{"train_examples": 39062, "input": "mfcc", "codebook_size": 1024, "mask_prob": 0.05, "arch": "tdnn", "weight_standardization": false, "channel_attention": "eca", "depths": [12], "stem": "single", "widths": [128], "optimizer": "muon", "epochs": 65.5, "final_lr_fraction": 0, "weight_decay": 0.06}
Rows from block 9 of a small self-supervised audio encoder (BEST-RQ), named by matrix and row number. Each number is 128 + 32 x the weight over its row's rms, rounded and kept within 0 to 255. All counts start at 0. Numbers have three digits each. After the name is the row's rms in percent of the matrix's.
After each channel's rows are labels from the 100 clips, of 14976, where the channel reaches its highest value: "loudest" is the band of the loudest frequency at the time of the peak. Only what is clearly more common there than usual is listed. The data: synthesized solo parts of chorales (CocoChorales). In brackets: how many of the 100.
# conv: pointwise conv (model.blocks.9.conv.weight, 128x128x1), inputs 0-127

conv.120 102:182107083123137089169115098139171120113131130131082143143105174121058127149071075123081153074079166169155146144126163167107103096101174187183153109122105102110111129135118147142107099155135165094176152104142097159087190166097181102174176136164162104134140138075100134114132082129100130070113128099096120125113114173132136159168168152178058098128168098111159082132106088100092153063129
loudest: 500 to 1000 Hz (83)

conv.104 095:107145126098171163131075106105080109090084205130110104103158148222129129128069105100151155094104073102139125118120104131125111098160073127143120131111075139111105122176132111119130159157108137124120165125131100148045134157151130146142114232135070096113143098160108147138157094170113153128148120066137188162176118173080173161087134107133070099118172072129093140155155121113110155178123
loudest: 1000 to 2000 Hz (48)

conv.111 090:203117113163082140102143105140103122147115101132116104112134108084161109112190102102153108136086128070103158150091145135132124085105121145097182181140141173156075114099081081165093129136151092094129127186144130086147114085151110117148146199151138094131137165169087176105101104103063171104187072122182099080098129175155116139162126114109157214092157131134105188104108171128073122129119
loudest: 500 to 1000 Hz (88)

conv.0 101:101099100188083109162156108144124133142155161132174167126117081162103120115099102178159107081117114192135139096168141125134065121075101144121131170143184001191110169118116122120075066113123083114108123137114107122169127129122138158032148148093165136120108084169142117112102146171111125133120137124105083106128118100110082136155148144122112158170141162129078181083170117109163087109161
loudest: 1000 to 2000 Hz (41)

conv.43 088:178133083180133155166195066154100173107113131117055180100088118157152108093154156132101174103114131170150143127107162097188184068108121155094094151158094165113101172144197160100141122170140180131109056151148108111102155091136103133113127090117117159102146141135112105170139127149182120153138094171132119225101157145127127096151163149088124130154113088119109089133177112082110115082130
loudest: 500 to 1000 Hz (67)

conv.20 094:138137123090151173136097121118095120126096122065096110187112129157178116135100154179112100151103107129065121115110107109122137085101127191170055124095175104216117104125137202124133182165103124108106136166141120094096127138145162190063114091123206092135105095090101132105107150152162137126147107124106167129107166126121130150095154158091100124131149146216142094149186103115075108177167
loudest: 250 to 500 Hz (99)

conv.113 100:114162076140117109140115100104138112130132174154157167085158140064169082103093103147156107161126130074172110174175103111114185086093143173169080068158135096103178119098186122154129138156161092160137107156075066124165105085105108098213122115105125160120143126140167188156151154134117091174124136121124119101140155102124094150091197125163121159153132106129170131138154081052069145151117
loudest: 250 to 500 Hz (80)

conv.28 102:114145098110112132117132182144121096072121164095073075183108146160143116112100151149205075158150133125166108137161113104140135130093094162170187102117139202081108119150109148076125088136152126098124161099123141128101119136135132130123099094098178143107133076172080109135174136138053173116106127161053077146113146154188086121096129091062158193087147174111131188093092123152142150116131
loudest: 250 to 500 Hz (87)

conv.90 104:172144125153089106122109133089160094131094130185132050116091099115159111106103119153153113083119160124122126129142156077104174150085141151119140160169088159099145066141087115067142112081137133143120132143208119098089136148101141149085116133109210091123136093125152105101124084173092092163103131102099125131140171044103076156117163103096188101114127132178116111117117042132140104210125
loudest: 500 to 1000 Hz (71)

conv.46 097:126118122122099126119058115146105132124125066055134117077096146119145036138113130124129144121091069163140127141127070147131087178123112122124106136084045136144137138133126120101101083084072196154150136161173084136191155152177097157100192112164136162192079128099147137183161107143118157145090044096118087135129132132120183132147118111148076101131149121113149070143142144157157113128129
loudest: 500 to 1000 Hz (62); 1000 to 2000 Hz (38)

conv.117 098:123131164119104105129157086140132098105170194130132106125112112095104135153084135137150173150194099145163115092101130180170080095099104146125065173139071168131150129138102156082121083166068095160169158106126129136141161154071168185139044141101116177105100081123161162101137079102150149123140106138108139131120144104221144139174157078131064093138135057115155109107111142153098088117133
loudest: 2000 to 4000 Hz (35)

conv.38 098:106076107082149110122123116089118122130159158172154108141126083148141169142101112131166096164087105106078137102160149092133104169105054176150176147133064165176096141157160160051161091100113138137104106166142091089109153162108073080160150133153055157125156059129194124152076127181143192137161090096151142136120152153147135137109075125086167100084162124149157108135124075142132107109116
loudest: 250 to 500 Hz (97)

conv.48 100:185155170091051107078150156090130091121134099127171112138150157099128129122150146107138156124101124145146114090138171108070099076064120139123151099112111124075095125207150088162074070154188169144128143109089149104128139098142075144095125156119150083099077101154176151141114106189168175102116181168160166111088093154125179184115116139160120125101150170121098096161097096112162179126113
loudest: 500 to 1000 Hz (83)

conv.108 105:100146130145126178150129144122124164096114123078111093120075150158064126094104145121124085098142139124118126106090157115080126135178078145146086099178099142181135096153114151107105171110119043134084128161155124170107175101142071121176084106158144072075155128133182128100084075088191129149112144194201085097173122140155127142128144161119112155118124137149092120089082108157094076163069
loudest: 250 to 500 Hz (95)

conv.29 096:095114132102121147193158148116144113118120150157128176098074107129108112111098097130172109136144125073077120142111138158109129147127167092230119078131169162112130076112185125117204145169121169172107141156118133106127105095086155142157083138141064167171099098179049138190154120109112147098126095083144143104160111116089160187138147128138126147165108168071128171094076143137072122089150
loudest: 250 to 500 Hz (87)

conv.87 104:197162149106119124116093124118086077077116142107117119104095138103151120108161079181159137082176158148158061093084107098099102119126045138090154167138118132119119134083172135087165133120115107154095150114143090116142136106101136091110138158154127175126154113125183162151082122187125150089097102120114166205135077142131157117066110077123175169133090101104096127151095203079135061115090
loudest: 1000 to 2000 Hz (87)

conv.3 097:084140087125146207127190131092100167170186142138159141127118079125123101164110102127184134103106131139123094186078114112172065089097120123040084174144123138120089151105179104132067126162120134147094239158146109116116173080174146086139094161097164129075100127085159127133141145119105113102167126102126148141119159106124140131166142137152149127127135119133079131188073100164114132142087
loudest: 1000 to 2000 Hz (28)

conv.77 105:128136083112116102040105177130101154122136108075145137145116126138083079176138184106143138096125146100123091199130072102085144117164081184110091176118125100087093146089055150118156198120182126110120095106136121080127093125119174124118113129135168133117086160097129176155108163107096112119145168182186128127116013102103087165149149140127127122154134153124112122155092112154123091133076
loudest: 250 to 500 Hz (83)

conv.109 104:091159107104106161112161099170130140095132075121075129084121159147128186128101173135100120189151126125136080181082130116092113099117124155151178110121121122124143141045066120191157140144209163135121161144168133134138133164137123133081066135161160140149104131063073183103174116165063079137146125150163133122131066046162157135124089145114113133129123132124122140108085142090142135067086
loudest: 2000 to 4000 Hz (53); 1000 to 2000 Hz (37)

conv.112 101:089149078060170082161157163148115074089163139103101156113114101103132082141110077129114170151179130132128183082139158164085103110124155106132125142142174162110113110087126152128141135092113176212185108170118087134165136127176118136142120111146135195101113091135095097100142106123136113136145141107111132148094172123189065154143119115087174114088202101091116126061124126103040163147155
loudest: 1000 to 2000 Hz (34)

conv.119 092:161090098117142091199136163072091125087137118136089154188106149156146174100110112099101126133175117181118134141129137083159172111142154128108159140120168137105119188117111092128102097145024141093121166148078077108121088138130163082177149153113102157162148141083150141163181081062122097112122102142130148112052139174126174104093139081091131146127128152127075185116144144149187116174121
loudest: 250 to 500 Hz (98)

conv.82 102:080166089190090071205122080130163101087132113155147123112104138101149202092159132083157127121120128147083124153094130164145206097145123180100123125138090094130113192100148183139102162162074099126141091125051138134088083100159117126102154120140149146090123112123121053160113136112113100068169136103096082128158125107165140127145074125129149198080146122145185127142150088102104121137154
loudest: 250 to 500 Hz (91)

conv.73 112:116100120105098168107146140051140117137091109110082101128153097123129113180104051085134170136095102155051105173147181125094158102139117150151109106155143165161124132117166133143105097133122156096176107156163095124148147141085151165093102120152118127113075167126100094142103090135099153178139188154100117108137159147122118139095058141143168143114114104144132080165161121094218080158238
loudest: 500 to 1000 Hz (63)

conv.27 089:163147117144132104123165107098119111080211058137122081111158101082145163177124093125088130159141066076133148136156156112167089151138101197181095148144106173188165135126101170157165147160128155166066154119007139132088124078136124116146126159117162150107170131164127178095119196179144086118093106139100108088133151157123117145101114108126138153105126111115144146104109110162111102088148
loudest: 1000 to 2000 Hz (43)

conv.52 091:118145072154154233078099201098166108134157114083180177146105116132159125099140109121112142174083127146139134128162160117105105115068170111089095147148136097161162191180102177135102163162111075115117137148155121156144217120116133059131153117098087125156106141133129132181127140125075073124120137070156165141108125100122106145152042110092141126136155172101151152147129123077103124115110
loudest: 500 to 1000 Hz (89)

conv.127 102:108174143074081060124136147118157118134181134090094197114114121122160083137139189054125116155107079154165239109158133124089098120072151109114144131125133127110146108118100182130133140090147118150116157154148081162167116095132172105140094121103119121122118104165109083162110102133052116133134069129104109145087185175156162156158194100185120129178108128093133093134115148122184128091117
loudest: 500 to 1000 Hz (88)

conv.96 106:144156119126092093074116155210098085158159078085172098164055146089098090031073134127088119127144102126089139144106106154141124112113159121106103101150167156122125162109086157179171178162099196109075095161114128118137089183135129093107108174136163121151158121104102144095147068163130098133112074148105143115133125132144146165120089130142142091217144126136150086124148131078137112104087
loudest: 1000 to 2000 Hz (36)

conv.44 097:133132107158168121098147097112057186119199173074105184142091143097101084128152133121165144079120110109075147113182131122163085149097171139169144133097086166135114101104047124166104104150167031149079122124147149131101152168120163107136093133141090116111113170130154112095193116101117130114122140161125143130104125090100126122088129065110100136112201166105131100159157132174153191151081
loudest: 250 to 500 Hz (93)

conv.24 094:170147107144182111146061114115179081146184142078139106158132153097159100136119150148212132139111127121125106171120059127129120138078107191171173116158161151110175112118095138100141118115136104101135152125116083128113129055078087111105142111171090157186159078078109126119181115115182159090061152090143121134151084138149141115115081158106137050175115100124104104125070092112127085137100
loudest: 1000 to 2000 Hz (38)

conv.69 100:100174146170116133214125114098104120139158123134151069097072123115087164103158082108088110121065120076126155110144076136188092108172147117113092128156136173173125073140098186161070153097128144161158121124139151137113070170103136114188151118116145124149085102108151153120147044091105136103084137111163091145106100091126145123104126148174062132157166097162112192121156156113086106166086
loudest: 250 to 500 Hz (75)

conv.89 110:117151132134123125119155118097174107136092162130147155088128070144116127126150124163090106114107109133114125091154170193095124128112101149090097163084162165119061117127189156162170114096167086140119086118184084110175138099110096166144111115175157137108129127047132122103192159159153152112086129114143096115135161108157079161093061169141070160085132118082100019157151168114154141086100
loudest: 1000 to 2000 Hz (30); 2000 to 4000 Hz (29)

conv.18 100:087119095088114084156082073170082164119138086117143157122115139174075124134179117156197141198110105143113144163146150173154141178142113173142110126139128126129099150101171088134157157159107083132127127141135078100156142153152140143131108134109198136133167113144130103113130106130140120091108100112100189109016087103094132133141179164096168135136116168171113147163048091170112099072067
loudest: 500 to 1000 Hz (97)

conv.55 107:089162121139120140115111093090100178112140094066155111180127130191204107157142067117106123151119162098152111129091120185074123109143092125139126138056107127176147151134101181090206113157110097114116113141169151151123139144146167175147105174133146093192143179147144128102134108184094178135101118049090100093124169135120118099108145120125143123131142074136113149150105120090094082039165
loudest: 500 to 1000 Hz (86)

conv.21 100:090189092064087088165151073136174142164118152099132113142148110105119115138121126183182133177152168172195156154098095094129107192166207155109155099108114138100138147095108116124106090117131125157105118166107101082112167176083101163173117156125082077095188129190151120138122108076067082141150115090145120119128106163127098127184123119102084147135143137114129096109086107065087109162124
loudest: 2000 to 4000 Hz (28)

conv.92 105:112077126117100121164080096121109164082122123038163188096103116090163093133130106145157089109185079106144147122138070076130070058116145158133139096151070158139097136143101188088162145155155145170119160134108116125167130123106103145072166153190096099129135076152080109117161145153091078125123076102100093104142135151175134110120094124087138165152098091154111120135144105138179171196103
loudest: 1000 to 2000 Hz (36)

conv.2 093:184122091134106141118112119099142151148148126121215165096119156127090129156123126116071121122155106112123079107114100111141149160198139110131117127097087161156076135138188063147139107120158122141097097186186161151088151071100166091100139160138157148177180129214147135130182128089137173113103090168137106147163082108092144118084165128129136085084143146076125140050154109116177150082167
loudest: 500 to 1000 Hz (57); 1000 to 2000 Hz (31)

conv.19 104:092065126129113193124160125132138158109130166143154138206133116108168066128149159105123147106152140078131076113084185096078144112149120170090125061108098117116135152065112133163119082130172102121142138137158132084196139101113117114103076087138097122092134133087199146101208144129150103078166082104026126125118106145165111107153118118127097126127106157191137157138066117110106132135110
loudest: 1000 to 2000 Hz (52)

conv.118 095:113126133090206125152126116162213114157122089093096107144141105178154113155130113095170142085155106174105098095149116109132136102101115154093117107111141095080070131128108134083087126165116088096079161113143102071140156101054144164160173092095177155161142138134164077145141117167115133083150097128154184091100072142133091125022097067106135117098132137120180136132148108178113122166116
loudest: 250 to 500 Hz (94)

conv.58 102:139117137111074172117130068123209110080122103115142078132121106197167075107144146135115102166132147173124143166184124158140117155127130076169071094208127086147091116179098120093116095135131142201098135081125156125099099071127137114102141136125096113125060144098182139078177086110120125127105112080060117129151110163165164133173122133083155121109159162105141147136107152094176130169080
loudest: 250 to 500 Hz (97)

conv.53 094:136171122097110132118147166103121174132145119119116141124160211147164072100135044117176132096159075138093133118195123099111125193142112136113156128181151078095074130068147144108156135160049130101164171182076162108096068108139094144095095108168120107123164146095185157128078172086114100164135150115153102116129129118152195178125127082148110159102109111166081110145120114155157143125129
loudest: 250 to 500 Hz (93)

conv.37 092:124166111099153143119136117113083111138119160102141079070104179120132117160156125160114058143097128084116082163131146130152082067186089115090181131203159149106157081182147186091130136214119069156164101126057159108110125169146149111105117134141090176177110127115166160094121128109136095112168154080137130106099152135122123144124143180155116134077090150102089100186080126085158131167134
loudest: 250 to 500 Hz (77)

conv.50 100:145132112148116139099111130179095097113112114129068054128078166130118171187219131123110117090147133114139114157160130160125159174130167168138150087150137207065099142172131147150154092140107082095149131146073120125153127084113180117147105149128112088126064149137153140192083091157135132125138161098116157156190098085163071103184169148091089113129096094170180095122140071112146119119117
loudest: 1000 to 2000 Hz (64)