Rows from block 8 of a small self-supervised audio encoder (BEST-RQ), named by matrix and row number. Each number is 500 + 25 x the weight over its row's rms, rounded and kept within 0 to 999. All counts start at 0. Numbers have three digits each. After the name is the row's rms in percent of the matrix's.
Before each channel's rows are labels from the 100 clips, of 14976, where the channel reaches its highest value: "responds to" is what is common among them. Only what is clearly more common there than usual is listed. The data: synthesized solo parts of chorales (CocoChorales). In brackets: how many of the 100, against the usual share in percent.
# conv: width-3 conv, dilation 2 (model.blocks.8.conv.weight, 128x128x3, each kernel summed), inputs 86-127

responds to: horn (48 vs 7); note C#4 (40 vs 11.6); clarinet (38 vs 8.9)
conv.118 099:487462491500507501503497532497486505517483491503474531481474498473514496507532499515460490512472482514512522472489514489498424

responds to: note G#3 (93 vs 7.8); double bass (42 vs 1.8)
conv.120 096:488495472489519485487516466510477479522530486479538505520524497508541531465491489497498510506515509463454554537518492485504502

responds to: double bass (45 vs 1.8)
conv.65 109:505502515503475503485511485514526484479526551504526549518489489485507504519507507466490465491536509461558520494482498466488467

responds to: viola (91 vs 8.6); note D4 (73 vs 12.3); note E4 (28 vs 8.8)
conv.77 094:496481483479511515515444530520484491489483518504492480539469517482483511512451507523505532499499501474507481491479479513532504

responds to: violin (59 vs 13.9); note A4 (57 vs 8.2); note G#4 (43 vs 9.4); instrument: trombone (28 vs 7.2)
conv.16 105:501503478489471504543532506530493458464486527485516526513483508483484470488505467490478484482527514515453492534492491483516509

responds to: note C4 (54 vs 10.6); note C#5 (40 vs 10.1); violin (37 vs 13.9); instrument: bassoon (25 vs 8.4)
conv.109 108:518549503470470518502473474545555468535554497526502494482484497540469490513483514504516505437536472517486507508517496474500512

responds to: bassoon (68 vs 8.4); note C#3 (37 vs 1.4); note G3 (35 vs 6.2); note G#3 (32 vs 7.8)
conv.121 102:522531500500508481480468512491511512515498501499519474506543474485534430474468507478471518452520461535513494467477497537513489

responds to: violin (82 vs 13.9); note C5 (79 vs 9.9); note A#4 (35 vs 10.6)
conv.61 099:453493513549512515468479467510468506490504476510548508482476503473526500510484516463491507507527474493508452481466497526515485

responds to: note A#4 (93 vs 10.6); violin (90 vs 13.9); note C5 (36 vs 9.9)
conv.7 100:465503482485474522449503555473496492467464499491503526483486494502496523505457508514479551463532495485544505556503502484493510

responds to: note F#4 (61 vs 8.8); clarinet (46 vs 8.9); violin (32 vs 13.9)
conv.89 103:489481499514498498493479492447474492498464517485504499504486487473501505475552503494481495554516487513499508501487463540563495

responds to: note E5 (77 vs 8.1); note F#5 (72 vs 7.5); instrument: violin (45 vs 13.9); trumpet (38 vs 8.4)
conv.19 067:502508530493468523514489480470477570543491478521528478489496522451485502439460481501483473491465528529463525508488556496532508

responds to: note A#4 (43 vs 10.6); clarinet (42 vs 8.9); note F4 (38 vs 9.1); viola (26 vs 8.6)
conv.27 097:504499496530488512485498436511458495536474481477542497519537514529488551587503494483493478517493469429470539466501493508491496

responds to: bassoon (81 vs 8.4); note C#4 (80 vs 11.6); note B3 (36 vs 9.5); note C4 (29 vs 10.6)
conv.41 090:524488500491481480491534519497534475487536515524539478505511483498449509457465477488587544521512498526513516441503514488516488

responds to: clarinet (94 vs 8.9); note E4 (56 vs 8.8); note D4 (50 vs 12.3); note D#4 (43 vs 11.1)
conv.64 101:462462508493517488507498460505474516480529506489479523523510504501524528495484494479489509503539515485465516538512541514511500

responds to: oboe (25 vs 7.3)
conv.32 088:465532466443489507492468531476479451460507494499507524486508501551457497524500487509484516555492506474471490481468452504492471

responds to: note C#5 (48 vs 10.1); violin (46 vs 13.9); clarinet (41 vs 8.9); note F#5 (36 vs 7.5)
conv.92 107:540439503487532487537487498491469477532476528504488546505492489478499530542494497500515507472502471517473507522462485514489523

responds to: note F#4 (44 vs 8.8); tuba (36 vs 8.3)
conv.14 107:474508471482496496541505486508481454478449523478528461500477483497526523495480521512464461508511480487525515503524473517533519

responds to: bassoon (73 vs 8.4); note E4 (58 vs 8.8); note G#3 (40 vs 7.8); note B3 (31 vs 9.5)
conv.17 104:504504509477511509470502486499448474536488489445485475485488513470533511523482472498512494476492496542494553477514507513505476

responds to: clarinet (42 vs 8.9); note C#4 (42 vs 11.6); note A5 (39 vs 2.2); trumpet (36 vs 8.4)
conv.26 087:478465489439501522459540557507476516486512514548535512487494523546497465521521528475527464519514510530484546473487501527479521

responds to: violin (99 vs 13.9); note F5 (85 vs 8.3); note D#5 (48 vs 9.1)
conv.76 102:510471513491500468483483484482497519566502527468515538503534484491498525457461520529484536517503494470559472512480500505509500

responds to: oboe (58 vs 7.3); note A4 (38 vs 8.2)
conv.20 101:457536494531485488502543532487544516503470479502452511521558524531505488452504480530490490537513488530532507499509507492519512

responds to: tuba (64 vs 8.3); note A#3 (42 vs 10.3); note C4 (41 vs 10.6); note G#5 (29 vs 4.1)
conv.90 100:515499480513470472483442472508505485478511511498536458466494447474564499478474503511566532531535493518491495497494505470505533

responds to: note C#5 (32 vs 10.1); note B4 (30 vs 9.1); horn (26 vs 7)
conv.13 105:498490510470501486499426512521513505449506539477461474507500484521533499511521506527495522504524510493507487556522509500484501

responds to: note E5 (92 vs 8.1); note F#5 (55 vs 7.5); trumpet (51 vs 8.4); note G5 (30 vs 6.3)
conv.9 098:507501489506484446509493520504532514477489490499527497487485485484497507474513489522492517466481507544532517500492472508504473

responds to: note B4 (91 vs 9.1); trumpet (44 vs 8.4); note C#5 (42 vs 10.1); note A4 (35 vs 8.2)
conv.122 105:508501481486480532459499508463482506486459483490505542482484503522517518504491494498469470491514503488514473517501544469466498

responds to: bassoon (36 vs 8.4); note A4 (35 vs 8.2); horn (28 vs 7); note B4 (26 vs 9.1)
conv.42 081:488501530505469477493480479504517537514441475504517515480517496495545475516495514477472471480512523532491516524520522485470558

responds to: note C#5 (76 vs 10.1); note D#5 (39 vs 9.1); trumpet (37 vs 8.4)
conv.75 083:492510534509511480502479486494541530497533477487498442470507556490491502488497467496514516477493477489478516496542482525488512

responds to: note G#3 (68 vs 7.8); cello (58 vs 9.9); note B3 (38 vs 9.5); note A3 (33 vs 8.7)
conv.8 097:503489495463498545461466499463510478471511505517538501531499487499527480481513489478500494448561508536533516476519508473476498

responds to: violin (69 vs 13.9); note C#5 (36 vs 10.1); note F5 (33 vs 8.3); saxophone (25 vs 1.7)
conv.36 107:480502500501544519530448502516470480471503495521490489493527510475542484451471505532501513570514510470499486522492523517510520

responds to: note C#4 (70 vs 11.6); note D4 (63 vs 12.3); cello (56 vs 9.9); instrument: bassoon (44 vs 8.4)
conv.21 107:497487466522490488535496481479526507504471495509488483501481519494506500515470476513481505511547493454506475512452520511530488

responds to: note C#4 (56 vs 11.6); cello (54 vs 9.9); note G#3 (40 vs 7.8); instrument: tuba (31 vs 8.3)
conv.50 093:480497516467497537505496451445485490512474483482531494518456482479503463487582493478566490493513478480501482509517485544455515

responds to: note C4 (64 vs 10.6); clarinet (59 vs 8.9); note D4 (48 vs 12.3); note C#4 (36 vs 11.6)
conv.59 107:514542501491518450456505510521463508488525512522472498482525491481499481493453487503482548487554478519451505459497508475476511

responds to: oboe (89 vs 7.3); note D5 (59 vs 8.2); note C5 (44 vs 9.9); note C#5 (29 vs 10.1)
conv.105 106:512490502523480551499485552478495490541473495495505452502451491532486554475491493485470522491449494509480501460479525507495458

responds to: note B4 (58 vs 9.1); note C5 (31 vs 9.9); note C#5 (30 vs 10.1)
conv.53 108:485505546528509484465520503487497520539496534464506525491525537482440470463507505508465512518510485519504497537517536496482501

responds to: note D#4 (81 vs 11.1); cello (71 vs 9.9); note D4 (41 vs 12.3); note C4 (30 vs 10.6)
conv.102 098:501497515501481506531476530491563521505489526451499485494538484532471530473487503474513508499521497484480528463547498462547514

responds to: tuba (96 vs 8.3); note C#4 (96 vs 11.6); note B3 (43 vs 9.5); note C4 (37 vs 10.6)
conv.101 106:520565476501480476435480498514499499528536511472527476528493503511506483472455495526514539548434527489468476466491541489505475

responds to: cello (53 vs 9.9); note A#3 (40 vs 10.3); note D#3 (33 vs 2.4); instrument: tuba (26 vs 8.3)
conv.37 098:485480530549533527498536452507528476496501492516481481512533494516553493493516500491490525497509498483528487513496498513453520

responds to: note F5 (41 vs 8.3); note C#4 (39 vs 11.6); tuba (32 vs 8.3)
conv.33 102:492502510495566482514527489482518501484507513484505492507478533504534517477511492464515457480527514523536580522499506536486525

responds to: note C#5 (86 vs 10.1); violin (79 vs 13.9); note B4 (56 vs 9.1); note D#5 (33 vs 9.1)
conv.24 101:507506497473471491505465515534498484480505524552508461502510478537463531498515480475464522456497512477472533523495494494488516

responds to: note F5 (42 vs 8.3); note B3 (40 vs 9.5); note A#3 (38 vs 10.3); violin (35 vs 13.9)
conv.1 107:528498470508509524501497486504503504485554536469525468498466518540509526472528491541507498501556452514491510515468489523485499

responds to: oboe (72 vs 7.3); note G4 (46 vs 7.1); note C5 (38 vs 9.9)
conv.48 113:516473507529487530522490511503473520490472524522472521513499525484504511500507511500553517514465491454517518475535488512510506

responds to: note D4 (71 vs 12.3); note E4 (47 vs 8.8); bassoon (34 vs 8.4); note C4 (34 vs 10.6)
conv.45 106:457497467489519493479477486502519516520523584450515514461491526497492483572491477496481502500521455454505531497501471472506491

responds to: note G#3 (89 vs 7.8); bassoon (84 vs 8.4); note A#3 (40 vs 10.3); note A3 (30 vs 8.7)
conv.35 111:528502511456511525496508484527474504488438501512473516467495524444500474484476503505471486514524500480499550483499471503483506

responds to: oboe (51 vs 7.3); note F5 (32 vs 8.3); clarinet (27 vs 8.9)
conv.6 099:482526488507537475522472507495495483527517478485443498505497519460485471557484478503531503489478497424561551467507461483540522

responds to: horn (75 vs 7); note A4 (51 vs 8.2); note B4 (27 vs 9.1)
conv.12 100:485454513507490461498502481483504478505550513516515486509485447515517509498520469461509511514534494524512462529501514503449459

responds to: tuba (42 vs 8.3); double bass (35 vs 1.8)
conv.125 093:493483489473480517525485526520491467472479527551534488473479478502481509502501476485536470479499527522481498498499526500472544

responds to: clarinet (71 vs 8.9); note B3 (43 vs 9.5); note F4 (36 vs 9.1); note C4 (35 vs 10.6)
conv.44 099:524435511505490500532510505497522467551472505482495481479504507495506501494533477498465455539549500515505518460473544503510477

responds to: violin (51 vs 13.9); note F#5 (33 vs 7.5); clarinet (25 vs 8.9)
conv.30 098:509465483522514475460504472467473508501542485461489483490499501525476493476555513477520535516535523506489509545481480464507505

responds to: viola (97 vs 8.6); note D4 (72 vs 12.3); note D#4 (39 vs 11.1); note E4 (35 vs 8.8)
conv.52 099:477454474496499485447493487496502484463493505478520503472532511530474473471546491517488478466558478508441473511482531485440533

responds to: note C#5 (50 vs 10.1); oboe (37 vs 7.3); flute (33 vs 8.6)
conv.79 099:510524484495512522513499490506533475502503490477541480517457492508552518509516531495493492524475488498511536495525470467540498

responds to: trumpet (79 vs 8.4); note D#5 (64 vs 9.1); note E5 (36 vs 8.1); note F5 (30 vs 8.3)
conv.63 108:463498531494532518515509492459459515478499523504504487519479506552485467535481472488504499533501522482522542504468519487476496

responds to: bassoon (41 vs 8.4); note F#3 (28 vs 4.8); note G3 (25 vs 6.2)
conv.2 100:491477516462497476511482495503530442491527435502506537468490494462478514527492547503474532517473542497489522497505498497450472

responds to: tuba (82 vs 8.3); note F#3 (48 vs 4.8); note G3 (39 vs 6.2); note A#3 (28 vs 10.3)
conv.91 102:486507486472512518500495484467502499481488508506544522504529490516529510486465515519445527501485474506504473521532492517521499

responds to: horn (64 vs 7); note C#5 (51 vs 10.1); note B4 (36 vs 9.1); note F#5 (25 vs 7.5)
conv.25 104:462491499546529532507477502534527502531504475483464474479480508511493488506515498500491512488513516532503500526493495507493520

responds to: clarinet (66 vs 8.9); note F4 (30 vs 9.1); note C4 (29 vs 10.6); note E4 (25 vs 8.8)
conv.96 097:510492501495520517486497503481529489512481535493512478495461503515438518496479467462528512489505487489563487500502505468478548

responds to: violin (96 vs 13.9); note F5 (81 vs 8.3); note D#5 (55 vs 9.1); note E5 (34 vs 8.1)
conv.108 103:495498487489490465469472495519460495506534497496493497495508482501502539503495480518537508466491536506504513525488535504535464

responds to: horn (69 vs 7); note G4 (42 vs 7.1); note A4 (39 vs 8.2); note B4 (31 vs 9.1)
conv.40 104:472494487506474499505477468485506482487500517509529500494490505467507482495489502509497526475487504512477517526495441514495477

responds to: tuba (63 vs 8.3); note A#3 (53 vs 10.3); note A3 (48 vs 8.7); note B3 (37 vs 9.5)
conv.69 087:491520540488528476516496479499509482504540475536511522481524528490473480508490535507468453464478511487450487505501499486504500

responds to: note A#4 (75 vs 10.6); violin (71 vs 13.9); note C5 (39 vs 9.9)
conv.82 100:501468499560473521502537447468511471480492507494505504475545478554499500498455490472536478498450497511527481489468515492469474

responds to: note C5 (94 vs 9.9); note A#4 (37 vs 10.6); flute (36 vs 8.6); note D5 (32 vs 8.2)
conv.103 114:522492527481482507419473541502507510509510504459487489504521501451505524485509490475509542456503506476493526498527481528516521

responds to: note C#4 (78 vs 11.6); bassoon (65 vs 8.4); note C4 (54 vs 10.6); note B3 (43 vs 9.5)
conv.86 110:518505518444518552491488507475503499515439473455522512494486506492513501520479483512475511450526489467539552489490482473509456

responds to: cello (100 vs 9.9); note F#3 (91 vs 4.8); note G#3 (57 vs 7.8); note E3 (33 vs 2.9)
conv.15 111:495531483532497464468494468476445492497529550504494532503523494515494466486452498503507486506501478487482535492514502461483487

responds to: tuba (51 vs 8.3); note D3 (37 vs 2.5); note D#3 (35 vs 2.4); note A3 (29 vs 8.7)
conv.23 113:485503500510474445498483496510483502509483553511473495482523503484515476435512512482485515513499494472484488490492501483526514

responds to: note D4 (76 vs 12.3); cello (70 vs 9.9); note D#4 (54 vs 11.1); note C4 (49 vs 10.6)
conv.113 102:466483503493531497512486510505534492516486458486480512491504513492479520463494493483482464484453519456538501484519492525500468

responds to: note C4 (32 vs 10.6); note C#4 (31 vs 11.6); note A#3 (28 vs 10.3)
conv.85 109:524455490447487486529473519552496507504492469497473530507518482522520515467536508489498498486495469505486519494493510518529511

responds to: clarinet (100 vs 8.9); note E4 (63 vs 8.8); note D#4 (49 vs 11.1); note F4 (47 vs 9.1)
conv.60 102:497500520485486508479493493512510509464503505483485518515483491508540489497490509514489519485552519479512491454506512508468503

responds to: note A#4 (47 vs 10.6); oboe (42 vs 7.3); note E5 (25 vs 8.1)
conv.74 112:508527517514529445510471491479488474499486502473472523487480468503515528516440505498509484539495488548505488525501493491493502

responds to: note C#5 (71 vs 10.1); oboe (52 vs 7.3); note D#4 (29 vs 11.1)
conv.81 102:481498499469497462477486471498499485464500508519471479495501502537474553485426508511492513487513515494504464538524462490472475

responds to: bassoon (77 vs 8.4); note F#3 (52 vs 4.8); note A#3 (40 vs 10.3); note G#3 (39 vs 7.8)
conv.68 094:538520550483507539476514491507584517516517545516506494518453485513513471531511508521488534491520513508513528501510529502514488

responds to: note B3 (32 vs 9.5)
conv.99 103:488466462516503481528531487508469483509530546476511501495463468513463491494508534513485496485526483512519475486500477487521539

responds to: trumpet (60 vs 8.4); note G5 (58 vs 6.3); note A5 (46 vs 2.2); note G#5 (40 vs 4.1)
conv.71 111:484525482523472433470506497480520490545495510416484477490497456516495505497485500501515482583480498490489506494496552515445523

responds to: note B4 (63 vs 9.1); violin (49 vs 13.9); viola (36 vs 8.6)
conv.3 099:524528499478469518503538523517511469526498497553459491492541536493502518557520487516538471512504463515518500480490513501531483

responds to: violin (74 vs 13.9); note A4 (67 vs 8.2); note B4 (44 vs 9.1); note C5 (31 vs 9.9)
conv.87 093:480536505452526518523511522523475465491470513461509470485512488499497468490498496484498494489474482466462489567482476465505540

responds to: horn (76 vs 7); note A#4 (44 vs 10.6); note B4 (42 vs 9.1); note C5 (32 vs 9.9)
conv.11 089:500516486531540557474497489493486468493529489526545484488517489484526492549465475526475502534496514490500534555480497487517493

responds to: bassoon (72 vs 8.4); note E3 (66 vs 2.9); note F#3 (26 vs 4.8); note G#3 (26 vs 7.8)
conv.72 106:510502542476484487439495492438476468532517506532490523501510511481481494491502500475462498467496504469502512477527521524509500

responds to: clarinet (74 vs 8.9); note C4 (45 vs 10.6); note B3 (40 vs 9.5); note C#4 (36 vs 11.6)
conv.117 092:473496516472499516494489507501446483486488519528468499479501483513495495500507501522485506524518470506491530494503501470426532